From a checkpoint of a small image VAE.
Model: 6.48M parameters, 48-pixel images, encoder activation swiglu, encoder layers 8, decoder activation leaky_relu, decoder widths [64, 128, 128, 128].
Training: muon at rate 0.0044, batches of 64.
Rows from block 4 of the encoder of a small image VAE, named by matrix and row number. Rows with one number belong to one neuron. Each number is 128 + 24 x the weight over its row's rms, rounded and kept within 0 to 255. All counts start at 0. Numbers have three digits each.
After each neuron's rows are labels from the 100 images, of 14976, where the neuron reaches its largest size: "strongest on" is what is common among them. Only what is clearly more common there than usual is listed. The data: photos of plants, animals and fungi (iNaturalist).
# gate: MLP gate (encoder.blocks.4.mlp.gate.weight, 512x256), inputs 128-255
# fc1: MLP up (encoder.blocks.4.mlp.fc1.weight, 512x256), inputs 128-255
# fc2: MLP down (encoder.blocks.4.mlp.fc2.weight, 256x512, transposed), outputs 128-255

gate.450:143117099131113124111135152108132158147107115136122108126156151102124135109153125130111144086096124141121118121125129109128155098112109180118118157151086111130099114130151096154112149112135126116045119132142147116130146141144151150145118110112117141151145066092090138135132097101130105140122110136107108112118113127128116114151209137168157150141088115123127133138145088085170139122138
fc1.450:110169145112131129136153093075138147135160135126144152094124137126137120142114105155134121168167121112105151109153093130114148128137149087113132114112168124114128085150131144145130119158138138141221124096120084112140123107086135119131088164147142133104151097184148101129111148127127123121143148128138164128147148154141146147117078149143147113155121106084140154129164128119118107120157
fc2.450:170120122095148119138140137129090145098131161118107106135120131152129147112121119138144126110143091099137151139120140113134118139114137129154124132154111145175102211136129126147152108133092159118093113111134138131152136142101145107163126132124109123125139136116162118133100114096124122127094145162106156172150162114138132120165133135144126136149097120106158138113114082129135133139148
strongest on: class Aves

gate.157:133148110118115170137111105140134143159122080143131136113131101151154152108141120126148173168118139106141141130114085114125116146152078121131164092081146164103154143123157133105148150132144139124159123101104127132097137138153110137137093119116158134118132120138132097147186165164143101114107125108120095093158149129121140144173119182106095137080152088118155099151138135133084104139109
fc1.157:152063098115065121123146182127109133144130087128152091090121116084115135124118103129105114135135134147131103130112150114163122084134135137166115151108052154170099124138129146182109157122147116079171124139111135112121115131110134115133142141148098137123150106122159123148098163104129146125130131098165085167159140137099142109084110132172111112135119125120131132103092136108136132112141
fc2.157:127141127123124099120144112144110124123154130090129106103122142126145170131070142129157145118138081146160120101143080118120110109123140129120130068101106130137091121097189131081148126150115124144130116163120122167121166087126136125151106106129104157150112133134169098208146146194100122109138133181110129078124144109096131130132160120134118127082138143090124128178133174111142125126094
strongest on: order Passeriformes

gate.415:132085114083122155115091109103092128137087088138123169125113137171154151116110117120151111138133137119159144158128137086099126124104162125141085135157151098123121119065123133160117131138151130141225168148131132140095147157104114133115130136102168100125131094113149110150121142145153130102113132111117114090099114097115174151129106115090139141116128118123135124122081087132130146163111
fc1.415:164103081101148142145089126108118130143081111114164118137100139181137156137110098084134099165176125115094138131109131087094131172102131115116108152126118166185122162062113160117129110113120168128212130123141154110112164136123116154127133168118148099126132102156153099125092150173156118122118120155119136143137128119130153158130099119102127124103128123116154132113083116128113135139101
fc2.415:142133125133117146129113149081125125121150130121164151133105117130131147117141159115117094121134129159114130167132119140083082131101134124121111112103131113155124078067107136121129144122131121130238133136103122083137144131080101150125117150127171105148160118150123124110130123123156132108113142128120159119109112125122157152109156142070127140120139147149116159142117136106130123143135
strongest on: class Mammalia

gate.469:136109121168168112111103110157119135101125150121108138096140113120102176148172159133111118157108109140102133138144156117136125131107109137128147108096163103143140103143155140135123078149141117086135137109167177135090114117155090051100146125114127122107108093105118157115184085100164151082137177162167117124121154103125141132171081179114179086137140138109112137116137126140115132085116
fc1.469:129129103130137074115098149117121093122189166100102107122163118100098134141146111125141123099121129116108122125090103130122135095085116118110138103137158149137110119144122086139127143120167127115128083107150122154137178157126095150146127135101099171135087098093133158084119127094130128106096153120102149153108123095165145075111113178123133097121148131122115139084116112112117075110154
fc2.469:123122154122136090148100132145126122107146149099178147114195125120099110122103089156093104156094150100137124133091120186115128136131135118176137143104145139098133159111135106155126095126166108083096109119159141137164127104129092119089110166157087124107133139140127112081122104149091138141131080100126074118125136099091112167149136111138085156133124191122151120130141102141133110152117
strongest on: order Passeriformes

gate.176:111144160109152110141150122137142112136155087126126136121117150175096140145145084132087114126149148122126124160136158140142149135088107146083151144091108112143129138104162158129147166115089118139079120108162146108128117124136138189105123119161146171090135124136103162083146084109164136140165142171124099133156140117147181125118111109141154117121120160100094100120112124153095131136104
fc1.176:149130110125117126142113145101108113118119149107098128115132105105140111097114147137154133107125120129139125127140099161113103120163107099180112130128104150103133118148096102099112120148158130108161125160084105147152150105128136095156135109100094127158114143110127098179121160151078139118106102081126152120086098157105096157143140148136101096165164088159149141129159126124145138119170
fc2.176:129127161138101128155118065186134101112129109118122159110161090100151136141096104111137147129097125168110108120167140105144143141145107120136121183095138117089117102142128114100131130142158115118049159127138132159096112098121131174151105075122123143117148129136150135153150152104116138159164150115118118151155124119102089148151063132125147140146180123141121111148154176126136123090159
strongest on: order Passeriformes

gate.379:140112098140128127162171110087137106169161137141118091129116105103160144156103164141120165116163141112179110164103147124121139112107131103122116109164131113073115137136098081118142136140105091139094103181127177123113119110117186201139139116125144124162148139134157137147138123166156098130123104126153139086077153134154172131113125123134103133164143113147081109142130095070184123076107
fc1.379:111135161128116118158119107111119160175085102151102109131136155112109105109112123143097148134151168132126118130160163094142170098101167189155104126110145124127117121109160104129154125156111104139095188155114117141158125097106118093183131111165129129138142143140098114181136112112134137119129147094141127096136159151151124107128140105106108100126091174104132145124130134128145130151145
fc2.379:126157142106121118116088128164130141118137159097135140121159162127110152172156158116108158112096109127132124153115111139124102200161131135127147170113120123122160085110094134149110140119189137155124104111117134140160119151128103134146184154113095104139134124151137129112128130080121136114150145164117095164098126168114100133149121161163105128168144110128119122142117107160109115123133
strongest on: order Passeriformes

gate.4:122170089106128109116120143140140172130155128142161114107071119159112135162129147136149115130143153128105110137149080108122164056123145157112125132081175128112145142110114105121111094129131139131139152139124129111093158110152186129149118075142108126118123129120143119113130135128132149123143151147099102109155120120156116140117119129139129146116139162116122124159131139085111142160090
fc1.4:121078089130143128053112130120138111156136150134159097115120086132203132102123093080103147141128130114133134132115142132092105107121130135102138172091112145112144134083158140185135099102134094135122119119118129111161112121084126124160145127132147131117134082129148149141128125110114102101109135146142134127134151114100132139112086133134136142197115084109123098156113190144161117126129
fc2.4:093155104137115148097155120184133141109098126109130128114131113094099158102115165172134114133112138168138129148067153116140129123147149129135127147119114135120113140112129082133125140139116148119068120142051128116165155117078126097118176141146091162128168137124141079168123169117119159099156166154114112135129101119121133133144134109107127115132119102127087144103137149110146146128166
strongest on: order Passeriformes

gate.45:137113172135170112123114118131141147096113086142118082135115096187114152117136120154102151106142144105126115129198102125138132159176189108144147122123145134121138113134164151171141151148125158105119127110124091138148137109121115105071111130091117142150142131109154102134123136106143106133130149136124126105125161135073135162149117098160132141100141104086104118130110138137125118155100
fc1.45:135121136133142113124106152137133143093143092112111101137135085118131145129122140155115122118146102132120122186118153128158119155152151118121150116138139122147076126141145129135119199110121096101124150144133164091133148176091112156088150150095075160150122099118158150141099093114066093128098142110158112102133135108116116173160135101177112134146124107066103096136117088127113134107123
fc2.45:108189152121086119085126142118117160122091115140120137164091143133103115131134109132100156144148180137102155098158155149102146145124090130138130205145161119142143149110136159132117124136163160136129115138128108115133150114140119067105148145109175112090141117135099130123176132157148142105135140127131084163172113159099086136103113114104108104099168119159106126143104154115121126121145
strongest on: class Aves; order Passeriformes

gate.314:126082134138100156131091143143084123151116126156175136118150112117174071136146140110136156149138144164101096106135130117114154122164160097129112111172155157130089121165139124153127151110162116131069102152179157171101128079127108177107125155132115160081181114145113155143105105131115109108154134092139118124146131147145137096128109146107123147127137148122140133125146128139117200127130
fc1.314:130149127154162123133125122136158127156137107104119142111098138127112184113119144092145105104136128140160147099084133118149121120117118104148164123121130120088144128125124126101112077146118195149163111132111141166161195120108165133153139109144156117134108130126121121122170073142120149123114107170091153143125086132114108163131101148112143120114147133111050128174141147156106134133095
fc2.314:148083112132141128117137137106092149115089145077129134136095145108102131124113129130120109118178135125160091093112109164092187098142114121121130129195128102133142159160093088136155139106106180170171147143107128139155156105104133139126143105146161146123126128105133147155127089155102116123110156153117144129141116124149158125141136112160128091086094098119148144200104082102137178109090
strongest on: phylum Arthropoda; class Insecta; order Lepidoptera

gate.110:115095152100114121106136107144090095100142127149111153111115142150107153135152117186164129129107119130152135120124149138143138086136143167142087127155136098114156061103118123155114130152133117170145164154165173148134139164092102111096128128121139112116159123089103152170124150125115129094097112119075122074092125111108151110131137137134123134160132119124126128120126073135119121145156
fc1.110:177107101103175129160133113087123137126103120102150123147093135177137151148128116119146117172174127124107158126117138105112165153104126101093123170150157163188123148091113137125123119130104149149215134145139149105122143139116117131149123168140129111131150120167180111112102143173141133120113115132119138147121132118139153150122096135099117115114110142134153154136102131126109136133120
fc2.110:146118141134127136124111134080122098117162122117147156138108129124145143110136151115113102119139121155121126154139121148104117129105154116128104135111126108147121022094113114141115146122104113136240158136107111120135133154108120134125122137130151109125148107153106129112133135107142142112131145111126139119108136125107137162118178144081110139128126129144132147131126128129135127117136
strongest on: class Mammalia

gate.326:107115110162139147154128136069159110148157114128132163116138125128112162114100083096150150140116119162123125114212128128105150128148115160157141113144175159100099179100109101122110129118161135159123152115152124120155133122126163132141124100113071110084109138128074112118118160144103112128113112159105155124114117121109091166144111123149173162150148126138100149130098148119093098145125
fc1.326:117114130098121184146166168097120147141132137102113144133093124122128102111136111153169101115112119138113145126118119137095154148104103131130150175152118142060094102127157117110146136125135151165096101176110092158152153128109152100130123103120126132114112114123118115117157146144099158145103099114069146111121141137110185136167094131104149131140133128128108112087117146136109150141126
fc2.326:152142168168162092135123100122191162116154127183083120130155122182132169103148137126131146130114123121168124145143153153170123153128106115143126120096174097123104130139107128146135097108111160156132142118146141106086082135131125115133129160151143136132118121145132158128080123083124140134115124136143151127101130136150097145113119121129117095131151155147102083110129110107108093141142
strongest on: order Passeriformes

gate.226:160112126128101080120165147177146129146120145141162098112145136119120141158111108168116133137141119133105111148150088104139138130137116109156120123162115142161130128150094129134116172136126152105144128137182124163103158129144132099114126149075138127155131107097163169126149103176119085151135140086106121129154120135122100141130128157178083136111133120112102103083168145146138131172091
fc1.226:051133117140149134130093104112132169105146140144133124129079141125141154141125117158148100145118101103126100168088143114158112082125120120145117123084145139139162143125147090125099105120107141107123097120107119151117098091139142148111132141179089139122126133151104081124136151153123140108140134127114089116100138101119127114137133102174133160097092161119138165128144097092087123128139
fc2.226:130136165126125126117101130103134111124206128192135137115093107114143160119150132159100132141120130109130136134164092127154139108140130122132125154124149157125129118156130120150132130098127109144143132134168127144141130156134151143131141136102106151109144112146135145123142098091107118163111147124090132126102157162142111145109158099134109077098125144104147073100160093086123093190105
strongest on: order Passeriformes

gate.146:122105080149149103135124164136096091084128118144142116139152054158175150147134128138134140119110144138137113138100117088137098135125152139176122105121097152121130136135149132121123151135070088085126139088118130137135139108133117151122163145145135103122107151086156139095144146139145113110128135129135115125129105124113103168122117108120095146112111097157094118102116141112113144172148
fc1.146:123167123170127134112136145134153111137161066147114103105155124142126155125115135128130115150122185124116155117136153137118117093120143164193090134144091142088119101125143177124092136152145110124176155125134151145097125121101156146134156115144141119088103136109136130137177170129143127122128123129118149097130143135120142129155098100116138168121121139107107138109119122111112170095119
fc2.146:112115127142148139100113132112100119167157138102129128156124091088138125093096132112122129126146133150125116122100161158110106135127150121114119134137152137112166050142162122109119150158125129122062149126144125105104135151109100136137110102138139146107133110155111125112080102160135125121165146128140127125083147122106135128127138144089162134151113128151084097086147169118120186127167
strongest on: phylum Arthropoda; class Insecta

gate.266:145126121146130107105157115175139174148135101115125121092139131118132103165164114119167133118094129136123144112140124132119167132158150114175122135162133158131103100128125131111124117114172112116118092127162183193121141098152123163135183102159108149123169125160166121129136103134150110184166157121149165127129111109175120075083114097153112111107098106159118145075139096109099119122118
fc1.266:098119163183128073143111108116112165149108089114119153105088111130148149135129141124091140123154107122157130121107129159166130112148105070126118092111089112110140153151149080085122095161125191144154104116114152143123172105100117113132149101170126133152132135123154134112153123125132136159080124123143124134139116142130099149096135101123119107143105151115118139108135115088100119130159
fc2.266:159182126135104172116140173148107098093125126086140149093160132104106162109093108125139170113127181129123101107158160116108143144131120135142128139142122137109110143119113145116098147076158129132077128151150130111127130127141098167127098133116140120177129140125163125126121062137115120130132113111169148121146120129130099082129110131140122172149143129134116148171103107112122154113148
strongest on: class Insecta; phylum Arthropoda; order Lepidoptera