{"model": "image VAE", "dataset": "photos of plants, animals and fungi (iNaturalist)", "train_examples": 155796, "image_size": 48, "crop_scale_min": 0.5, "horizontal_flip": true, "bottleneck": "kl", "downsampling_factor": 8, "encoder_arch": "vit", "encoder_norm": "layernorm", "encoder_norm_position": "res_post", "encoder_activation": "swiglu", "encoder_mlp_ratio": 2, "encoder_head_dim": 32, "encoder_fused_qkv": false, "encoder_bias": "all", "encoder_qk_norm": false, "encoder_parallel_block": false, "encoder_inner_norm": false, "encoder_patch_size": [8, 8], "encoder_conv_stem": false, "encoder_layers": 8, "encoder_width": 256, "encoder_positions": "learned", "loss": "mse", "latent_channels": 16, "decoder_norm": "batchnorm", "decoder_activation": "leaky_relu", "decoder_widths": [64, 128, 128, 128], "decoder_blocks_per_level": 2, "decoder_block": "plain", "decoder_attention": false, "decoder_upsampling": "transposed_conv", "kl_weight": 0.1, "init": "trunc_normal_002", "optimizer": "muon", "muon_scale": "match_rms_adamw", "lr": 0.0044, "momentum": 0.85, "nesterov": true, "orthogonalizer": "newton_schulz_5", "adamw_lr_other_params": 0.0019, "steps": 16600, "batch_size": 64, "epochs": 6.8, "lr_schedule": "wsd", "decay_fraction": 0.4, "final_lr_fraction": 0.1, "warmup_steps": 830, "weight_decay": 0.1, "adamw_weight_decay_other_params": 0.01}
Rows from block 3 of the encoder of a small image VAE, named by matrix and row number. Rows with one number belong to one neuron. Each number is 128 + 24 x the weight over its row's rms, rounded and kept within 0 to 255. All counts start at 0. Numbers have three digits each. After the name is the row's rms in percent of the matrix's.
After each neuron's rows are labels from the 100 images, of 14976, where the neuron reaches its largest size: "top examples" is what is common among them. Only what is clearly more common there than usual is listed. The data: photos of plants, animals and fungi (iNaturalist). In brackets: how many of the 100.
# gate: MLP gate (encoder.blocks.3.mlp.gate.weight, 512x256), inputs 0-85
# fc1: MLP up (encoder.blocks.3.mlp.fc1.weight, 512x256), inputs 0-85
# fc2: MLP down (encoder.blocks.3.mlp.fc2.weight, 256x512, transposed), outputs 0-85

gate.342 140:087136131129116096121114136158114096136106101152093129141085072106106141098079134140153120117129127127104076104120117107111116095108139129134154113131139132130103102133142119126120126125121117135120104227080145061161128086133136119113141117129101161133106129
fc1.342 117:082183147106112094134116134135070106125102108148111091115144071119080160078101119140138121084112129136131093127127108111129093131115148144137133137157161110123096093119152142128147168114130107140098104177078112078132119116129140123117148105126112156134109128
fc2.342 118:143121136108134114121153083150130134147096116130145113118119121189120118100101136101112178151132101129090107081161086130129135118133101153105113094132105097166081117110143142133128138146130084169127091113082169117135156098119138078103185101110130105151142133
top examples: class Aves (86)

gate.416 171:093118145153143136152116116137150137116123157145130152115100116164158109113133130106138159135124116166163136104155110154122128131150145115048114093151138126162123107139173131105134121046147157138130131117174078120127165136150103138145156141083149128111130121
fc1.416 174:133156156095162130139149120142142142129092140155100127152131134138152121159123088132120164121122138138131141103134120164137142107133103108140101105148127106117128196122118135108097140091136096151156137154109109167158125114117097080134138128116136095120104140
fc2.416 180:144092180101122113122145109082115137135165130123152141159102158100136121150101124134109089171124110140091103128144086147124141115086157120142114127127156117124150138107109152127105133155152145181177144120158180101139123100123128143122083128124099119186078128
top examples: order Passeriformes (53)

gate.291 180:087161154097139139171109125140133116119144094136142110143122101122122098110111193131158078156146121119086145124172129140100137143147116114142129129104135128128127136163114159167144161119136108196085116129124115140079149086137178143152115134145144120121139115
fc1.291 175:117108134096153135154122120130106097089114118157107168154121097107084121117152125180179110146141145164097136135159145131161159131101114086173145113076112139176152148100070148123108157110134126159149140123083119149122125119124132106184138144100111108101174129
fc2.291 147:124120115111176178118131148116098128130120150112112122092162155165140151134120111120099105150140132122146141083141125163087163129123100118124100163124122097156127129115134107098102132142113121179141175122095139154147087185125107154110143138080090129151053110
top examples: phylum Arthropoda (72); class Insecta (70); order Lepidoptera (35)

gate.469 159:129115123159139127149176171132114141146113167113110119114136079152134130145157108115107151147113132124106128143172103110054154117194081100152111102144099124112118121138102149091103136115124120142183126152141155158128116164122124173182107156121119152189167147
fc1.469 144:123130140126108132117153168121119099097136136124121114145107096115169151114167130131111138175139113133102104128166121105091192131156146160120100063163112152135121145112148129057166189142128083076130110145146129104105147124127130132155110114160125135104133126
fc2.469 149:144140121067099136115133151110139145122130116116119131135087117131153108130104154140114143143138147140134144068132087117137143164148103140140136170157151141161141141087136160095128151133123120126103112121120168118119139150116112085146123113139140128136096122
top examples: phylum Chordata (93); class Aves (92); order Passeriformes (58)

gate.333 170:123157120104121132102072157176086130100138131155116114128122121174110152116138106113118130146124126116122139184152126108115138133091172158138137113145132087145123129130096160147120138149134122124127132117103153150119133147108119194143117101147198120165109110
fc1.333 160:103069125146105108143151132092166120117109134106139131098137108094153146118123136140096095106144135157140125061107115135117097121138084081105134127106147164123129126107145115135116146092099118123123129115113122109156113113147136061115153140122129105105163118
fc2.333 133:130135149140188180194182140075166126179133128082170148162137128093148110130159166106140160133097176121107106088119165130101107080092133129126099085129149146104154167167125125114143118100129100135137117114103111125099119122149136108089127093103130128174129164
top examples: class Aves (89); order Passeriformes (59)

gate.93 009:088115119132127128115159126101111055149118116151155138133103121108118109111115132106159133163116143119102138113108143142114140113106152146116145124126120125098149094124145079143107148107141078131140121169139122118015106125119122149119115109134151146162151153
fc1.93 008:174132119122134132139108122148129190106129127115107136121149141143142144127138134151104134091135129133155121145152128115129121146143120122136110115128149140145104139104105172100148106147091177101109113081105109142210180100120117099138139145122105126090092091
fc2.93 006:099177152147152129118143162108132126127122092137116122112150129160148119150105139108127068166144154129132079165092125132139168097134145129104111115094128122098000090117090145080163124115111086110069101080120149123143137099112122112110093129154150116125156118
top examples: phylum Arthropoda (71); class Insecta (68); order Lepidoptera (34)

gate.399 183:115111152152125121080090137080132096152105133137089141100158122117111132110136136101120126133110132115110128111115154068115119118176126136141154115129159104137113139108128116119087135141129129125137130115062115148122102152168113130095128108144098104125117119
fc1.399 175:118133150119115172108109150096103137127091144104090128102128133110131138095130145105172147110092132178125136115113119118108139170187090131170129139123091136124143140110097063158139097163166118142122131137123177164136139101146098154114122146129115101135118106
fc2.399 140:147137130112115149140164107105048132087147093145148143149112092112124118127171114111115131134119140122114138164114124117121123148107185165136142105157110144149122111118130106131147139121153112077091154109115095156112141103117131093142127127144137167141133116
top examples: phylum Arthropoda (62); class Insecta (60)

gate.68 176:144136118129149151129162148141126142113132129120137160160138133133089156166134108184146163095113139125140100100152118137159134107137100118125097113110159143173142122094140161102072119152133147110165112104120113130147084143125143153139158113062116086172085109
fc1.68 167:190107113133086152168116111117115140129107118129146121115158096110102182124173119181124136118140123150124131118118081146144158105136108124121099139134156125191143112119098110118105142145109138123165100129065134137129100151115100169150136116094071121123097125
fc2.68 145:134138127149084146089148133145095116106147094114122104093136089103102100109146175139120165114107136137129093148107163140120110137128140154154106165192135129110119148140105135116133135141138114085117097133159125128141162141177103135098175147146101160121140142
top examples: class Insecta (75); phylum Arthropoda (75); order Lepidoptera (45)

gate.412 147:159166130083113114142106136141129104156094100115111109119115130129149126076125115137097160098107104080145099137149148124130089127131116146146189102131139106139125143093111076154106160143089100102120107177127149112134143124133134142167142118125150111127154097
fc1.412 131:113112126165167109142099133108111139137160111101140148096184146116134147131132138083177113167153131167161118134131087165102113137159059132124140129123092137126102072134131146112123113143167132135094136135122104135143124123118174101089126137152146162073101158
fc2.412 120:121127124101173125086082138077164092124158140121103136148128133085125063103181131177144126136183132100142116115137099121121110147158098152125109106123133164150098120190129124134129094124082128145118123071096145157128112086204124114121109174161126128141101147
top examples: order Passeriformes (51)

gate.81 132:107142114121112124124143061099122107153127121115146185111120128133133133138146102132146136071137174155139139144105125156118154112132138133112125147119151106149098120156091153140111130125135121106120161132120106117177130161112124097136115156154130163164156124
fc1.81 155:123131142091159104125191123149180184102088163084130105141126120107112126126132116122138111117117129135131108119123125157093135139100212148140117106125097144144136126142078132168123125098137085124153124132188158131161120115088123139123118130137112129170129147
fc2.81 164:163084160114130142091149140129091114112166129093103159104151120109117140150149097128124148113175103103131131132159123114101134156158085165141125163135161118087108078166119088108111131140156162102077159134089099158151084118114111140124127142150174118151117123
top examples: phylum Chordata (93); class Aves (90)

gate.460 159:103155102113154144087145126150145147151130155095098162068127129124121200167144136129123168154162156137104115105148144179110145150177116152125147098113131150138110095146149149140142105104165118130106152123085117101149128120127123160131150158102126112097129097
fc1.460 139:125130136121149134149108074190100139124093133125137111102132128187149139139054151150154173109172129128159097144083180121122097175117120141155191124159103122136129114118114119111148085127170129135103131135105145120116131113122151106114116104127171122084116149
fc2.460 154:146154138095122098143115089157128091120147111129086135129130146142107125119142126131116181131146112142124127158135101133136139135204121176142113149100136124127156092121126166133133150122126094172123109131136125133102139100118100125141111098119145082145168126
top examples: class Aves (84)

gate.425 169:118177122112115147170111109110145111138127121135153134096157158108136134119113186140102143100101138094097135115154139144151094149092159139171112144136100139124113146159133116152132119144149137135156172147143133171123124132100162095115083165144088134127114167
fc1.425 159:162095119150138121073160158136115186147104113121111128172128117085085127072107146121141119165115164134177107121115127100123127142143137143087115156166162145113173133148130157097134123131104143108102111081107087096126130092163126115097150152132149120120142138
fc2.425 134:134107132136149114116143157117188113149092098127132102109143164084120139128142108156158144129130131113096104174166117089137119143137104175129144121067142119121136123141147159130097173115102130111154145130136085127154119138097084114101115141099111099120111194
top examples: class Insecta (65); phylum Arthropoda (65); order Lepidoptera (31)

gate.430 165:061126156121098087099109124127124159117117133125090133098130121176148146109112117100110137142156130118129109141139120071121142156145102093118084110128169093140107121078171158114143134138136118140111134096120105111157097125089152115142092076108131152133126131
fc1.430 145:201127125128157123179140123129127118154135115132168142156133119080122113109127126135161141129101110144166133120160096162153124112073129120128137149152059156087157128108130105112137146117079138140108110148138158129084139135166120125085123115087072109093132153
fc2.430 143:049164119158145112107100157106111145120123154209134124107163094158108140129074174164137114118096128096107178157123174127100114131123113139144156111126107145148154121129109083139105116163134143151165106117153123127109145119124094106115154124140148126143139127
top examples: phylum Chordata (93); class Aves (91)

gate.302 161:144161102129145150087139127142101149125157119108128147119134116092122165134136110127131180144077138141137104101137116124075126092158099140118119147155117146143103136126115117116104105119114134084142163122121141170151131150113078173126146114136093127160098127
fc1.302 168:151132084137145139066141107138090113136123100108108141133087094088126120116175113125105167154086107141098127129128131143086119141157167150132104117115174119162140152174102108127110168113153107053137134136140118116120109124137085175143131146152115147151144148
fc2.302 146:136114122126135050113138135134096105121140131168152126146105118094134104130142162113124160118138130130119122159146159112095136084154176110136148065115124108162108123109091135161138144143162075114154089105093156062119152130143112101137099120179135144132141133
top examples: class Insecta (71); phylum Arthropoda (71); order Lepidoptera (43)

gate.226 168:120119125144111154161143121118090134116104120152140127130128093104139152126158176146133131116114109147131110132173152129176171120139121185153118131148212122169102106154107139131092113146148088127138084152100115157163113139155117160126161126073131156106115137
fc1.226 165:121109129139129145156148149100152108089125092169156156124129119124084151138152152157085092114138120133159118158141116118157141116129115132147125144157145109159093111149115108107097121163117141165127108119117162128123129108141122101132123108131112181112129116
fc2.226 164:144127168112192080077186130115152111118156119136121109139132164120104128144126152112113146114135127145142145166123154122107128124158144143149123169100127129170117103119107116114103140124117119120132121124113163143120114158118166096152120102149135148083158117
top examples: class Insecta (80); phylum Arthropoda (80); order Lepidoptera (37)

gate.393 175:123149089138115154152132107166117123131156112133135120113100119115139146132129147138087145127144121126142152114149063189130136136136161159092080111136144105153108115107110162113132107144138164095146134112151121108107122139129144146136190137073158192158117134
fc1.393 173:126130112166156134132148117145129141116149118162149131158103101097149136137135149133099141133163096126207104127113120163133141105113118119143122158140129108149117115173115133134113113130126125110148119118120109122136121158142104101182158143110169155105095140
fc2.393 136:107170153131167113122118127103117129116137119138152150092130126121117095112128184121113177114139092136181123197122158121138149137144156136129145108151142099129135136138120123112143130122164116138099139128122174086096166113135095058116098097214112129084124101
top examples: class Insecta (75); phylum Arthropoda (75); order Lepidoptera (46)

gate.11 137:122109139097169127103163110121106088136127126093098124139164129116139140149103138162212109109131088122091103130101131135140101129137177055125129097139151124140122118116084102119121130100130135111110132105137098109077092115103098152085144121121123136171120081
fc1.11 179:116138173107094090149132142156132152134120186132182149120149102132116158150103129115108123124131145105115104140148132147122118130137145125142104103128093116091135074142100102106121125143120152122180100123111149113158133128078153108133086142144136134146132067
fc2.11 129:158127123131107145115144172145115162151125094162175128124122123127093120114137132119109131091099139158157114125094164132099140097127128096098112106146095124111134130103130131145129115094167087108123171153191106123121150103068122159106139131119079163167133142
top examples: phylum Arthropoda (72); class Insecta (70)

gate.362 143:076114152135091169129092124110132109129130113138123140094096114141128175142106128167135119113125162185140149074141117139114112147151088126139115150193143113138091159112109097125129112155102125155093113151103132159158104114131140159157142090076118119161113111
fc1.362 143:113135105120077163149116111130137151121156119110111163131105135106125162079149135182153099110149143140152102118121066140131062162153145161127133146130151095137132142120112127139129124094096129104121148120112128138130116162105166126155137108101125127133116132
fc2.362 137:149112120119128158155136072128124138129139170131112140115104121121098113118148134112087102120131096128118136128101099126090171065142128136125124135142120129076136172101138094132181113149158143135103164132134141079117145142134101153059129104132111191111140113
top examples: phylum Arthropoda (68); class Insecta (67); order Lepidoptera (32)

gate.454 170:120138104152140137147143107109122145121133133101099149135133128113112138139094166128129097122106146125103132131138177149162101089150115126140112101117096154086145124152129141140131133121121160144146137132121150120139119107139126109124158146104139124116130142
fc1.454 182:148115157157103124125095103117106115129126148103146138127115135128172101121116073121119093154126099159156135148170133098132144161104117161114137155146124126169115133113101077166120168159119098099150134141143080101128102154154133149146112149163128108115088113
fc2.454 206:158144156144157142140131105146094123093124106112105127114132127129135136124125120132111101151133103102159090165160161117126113155100152123142131152138106126130168131150076089142157136133081150119087144152137107148146119066140129133124137136121107138121095116
top examples: phylum Chordata (93); class Aves (89); order Anseriformes (29); family: Anatidae (29)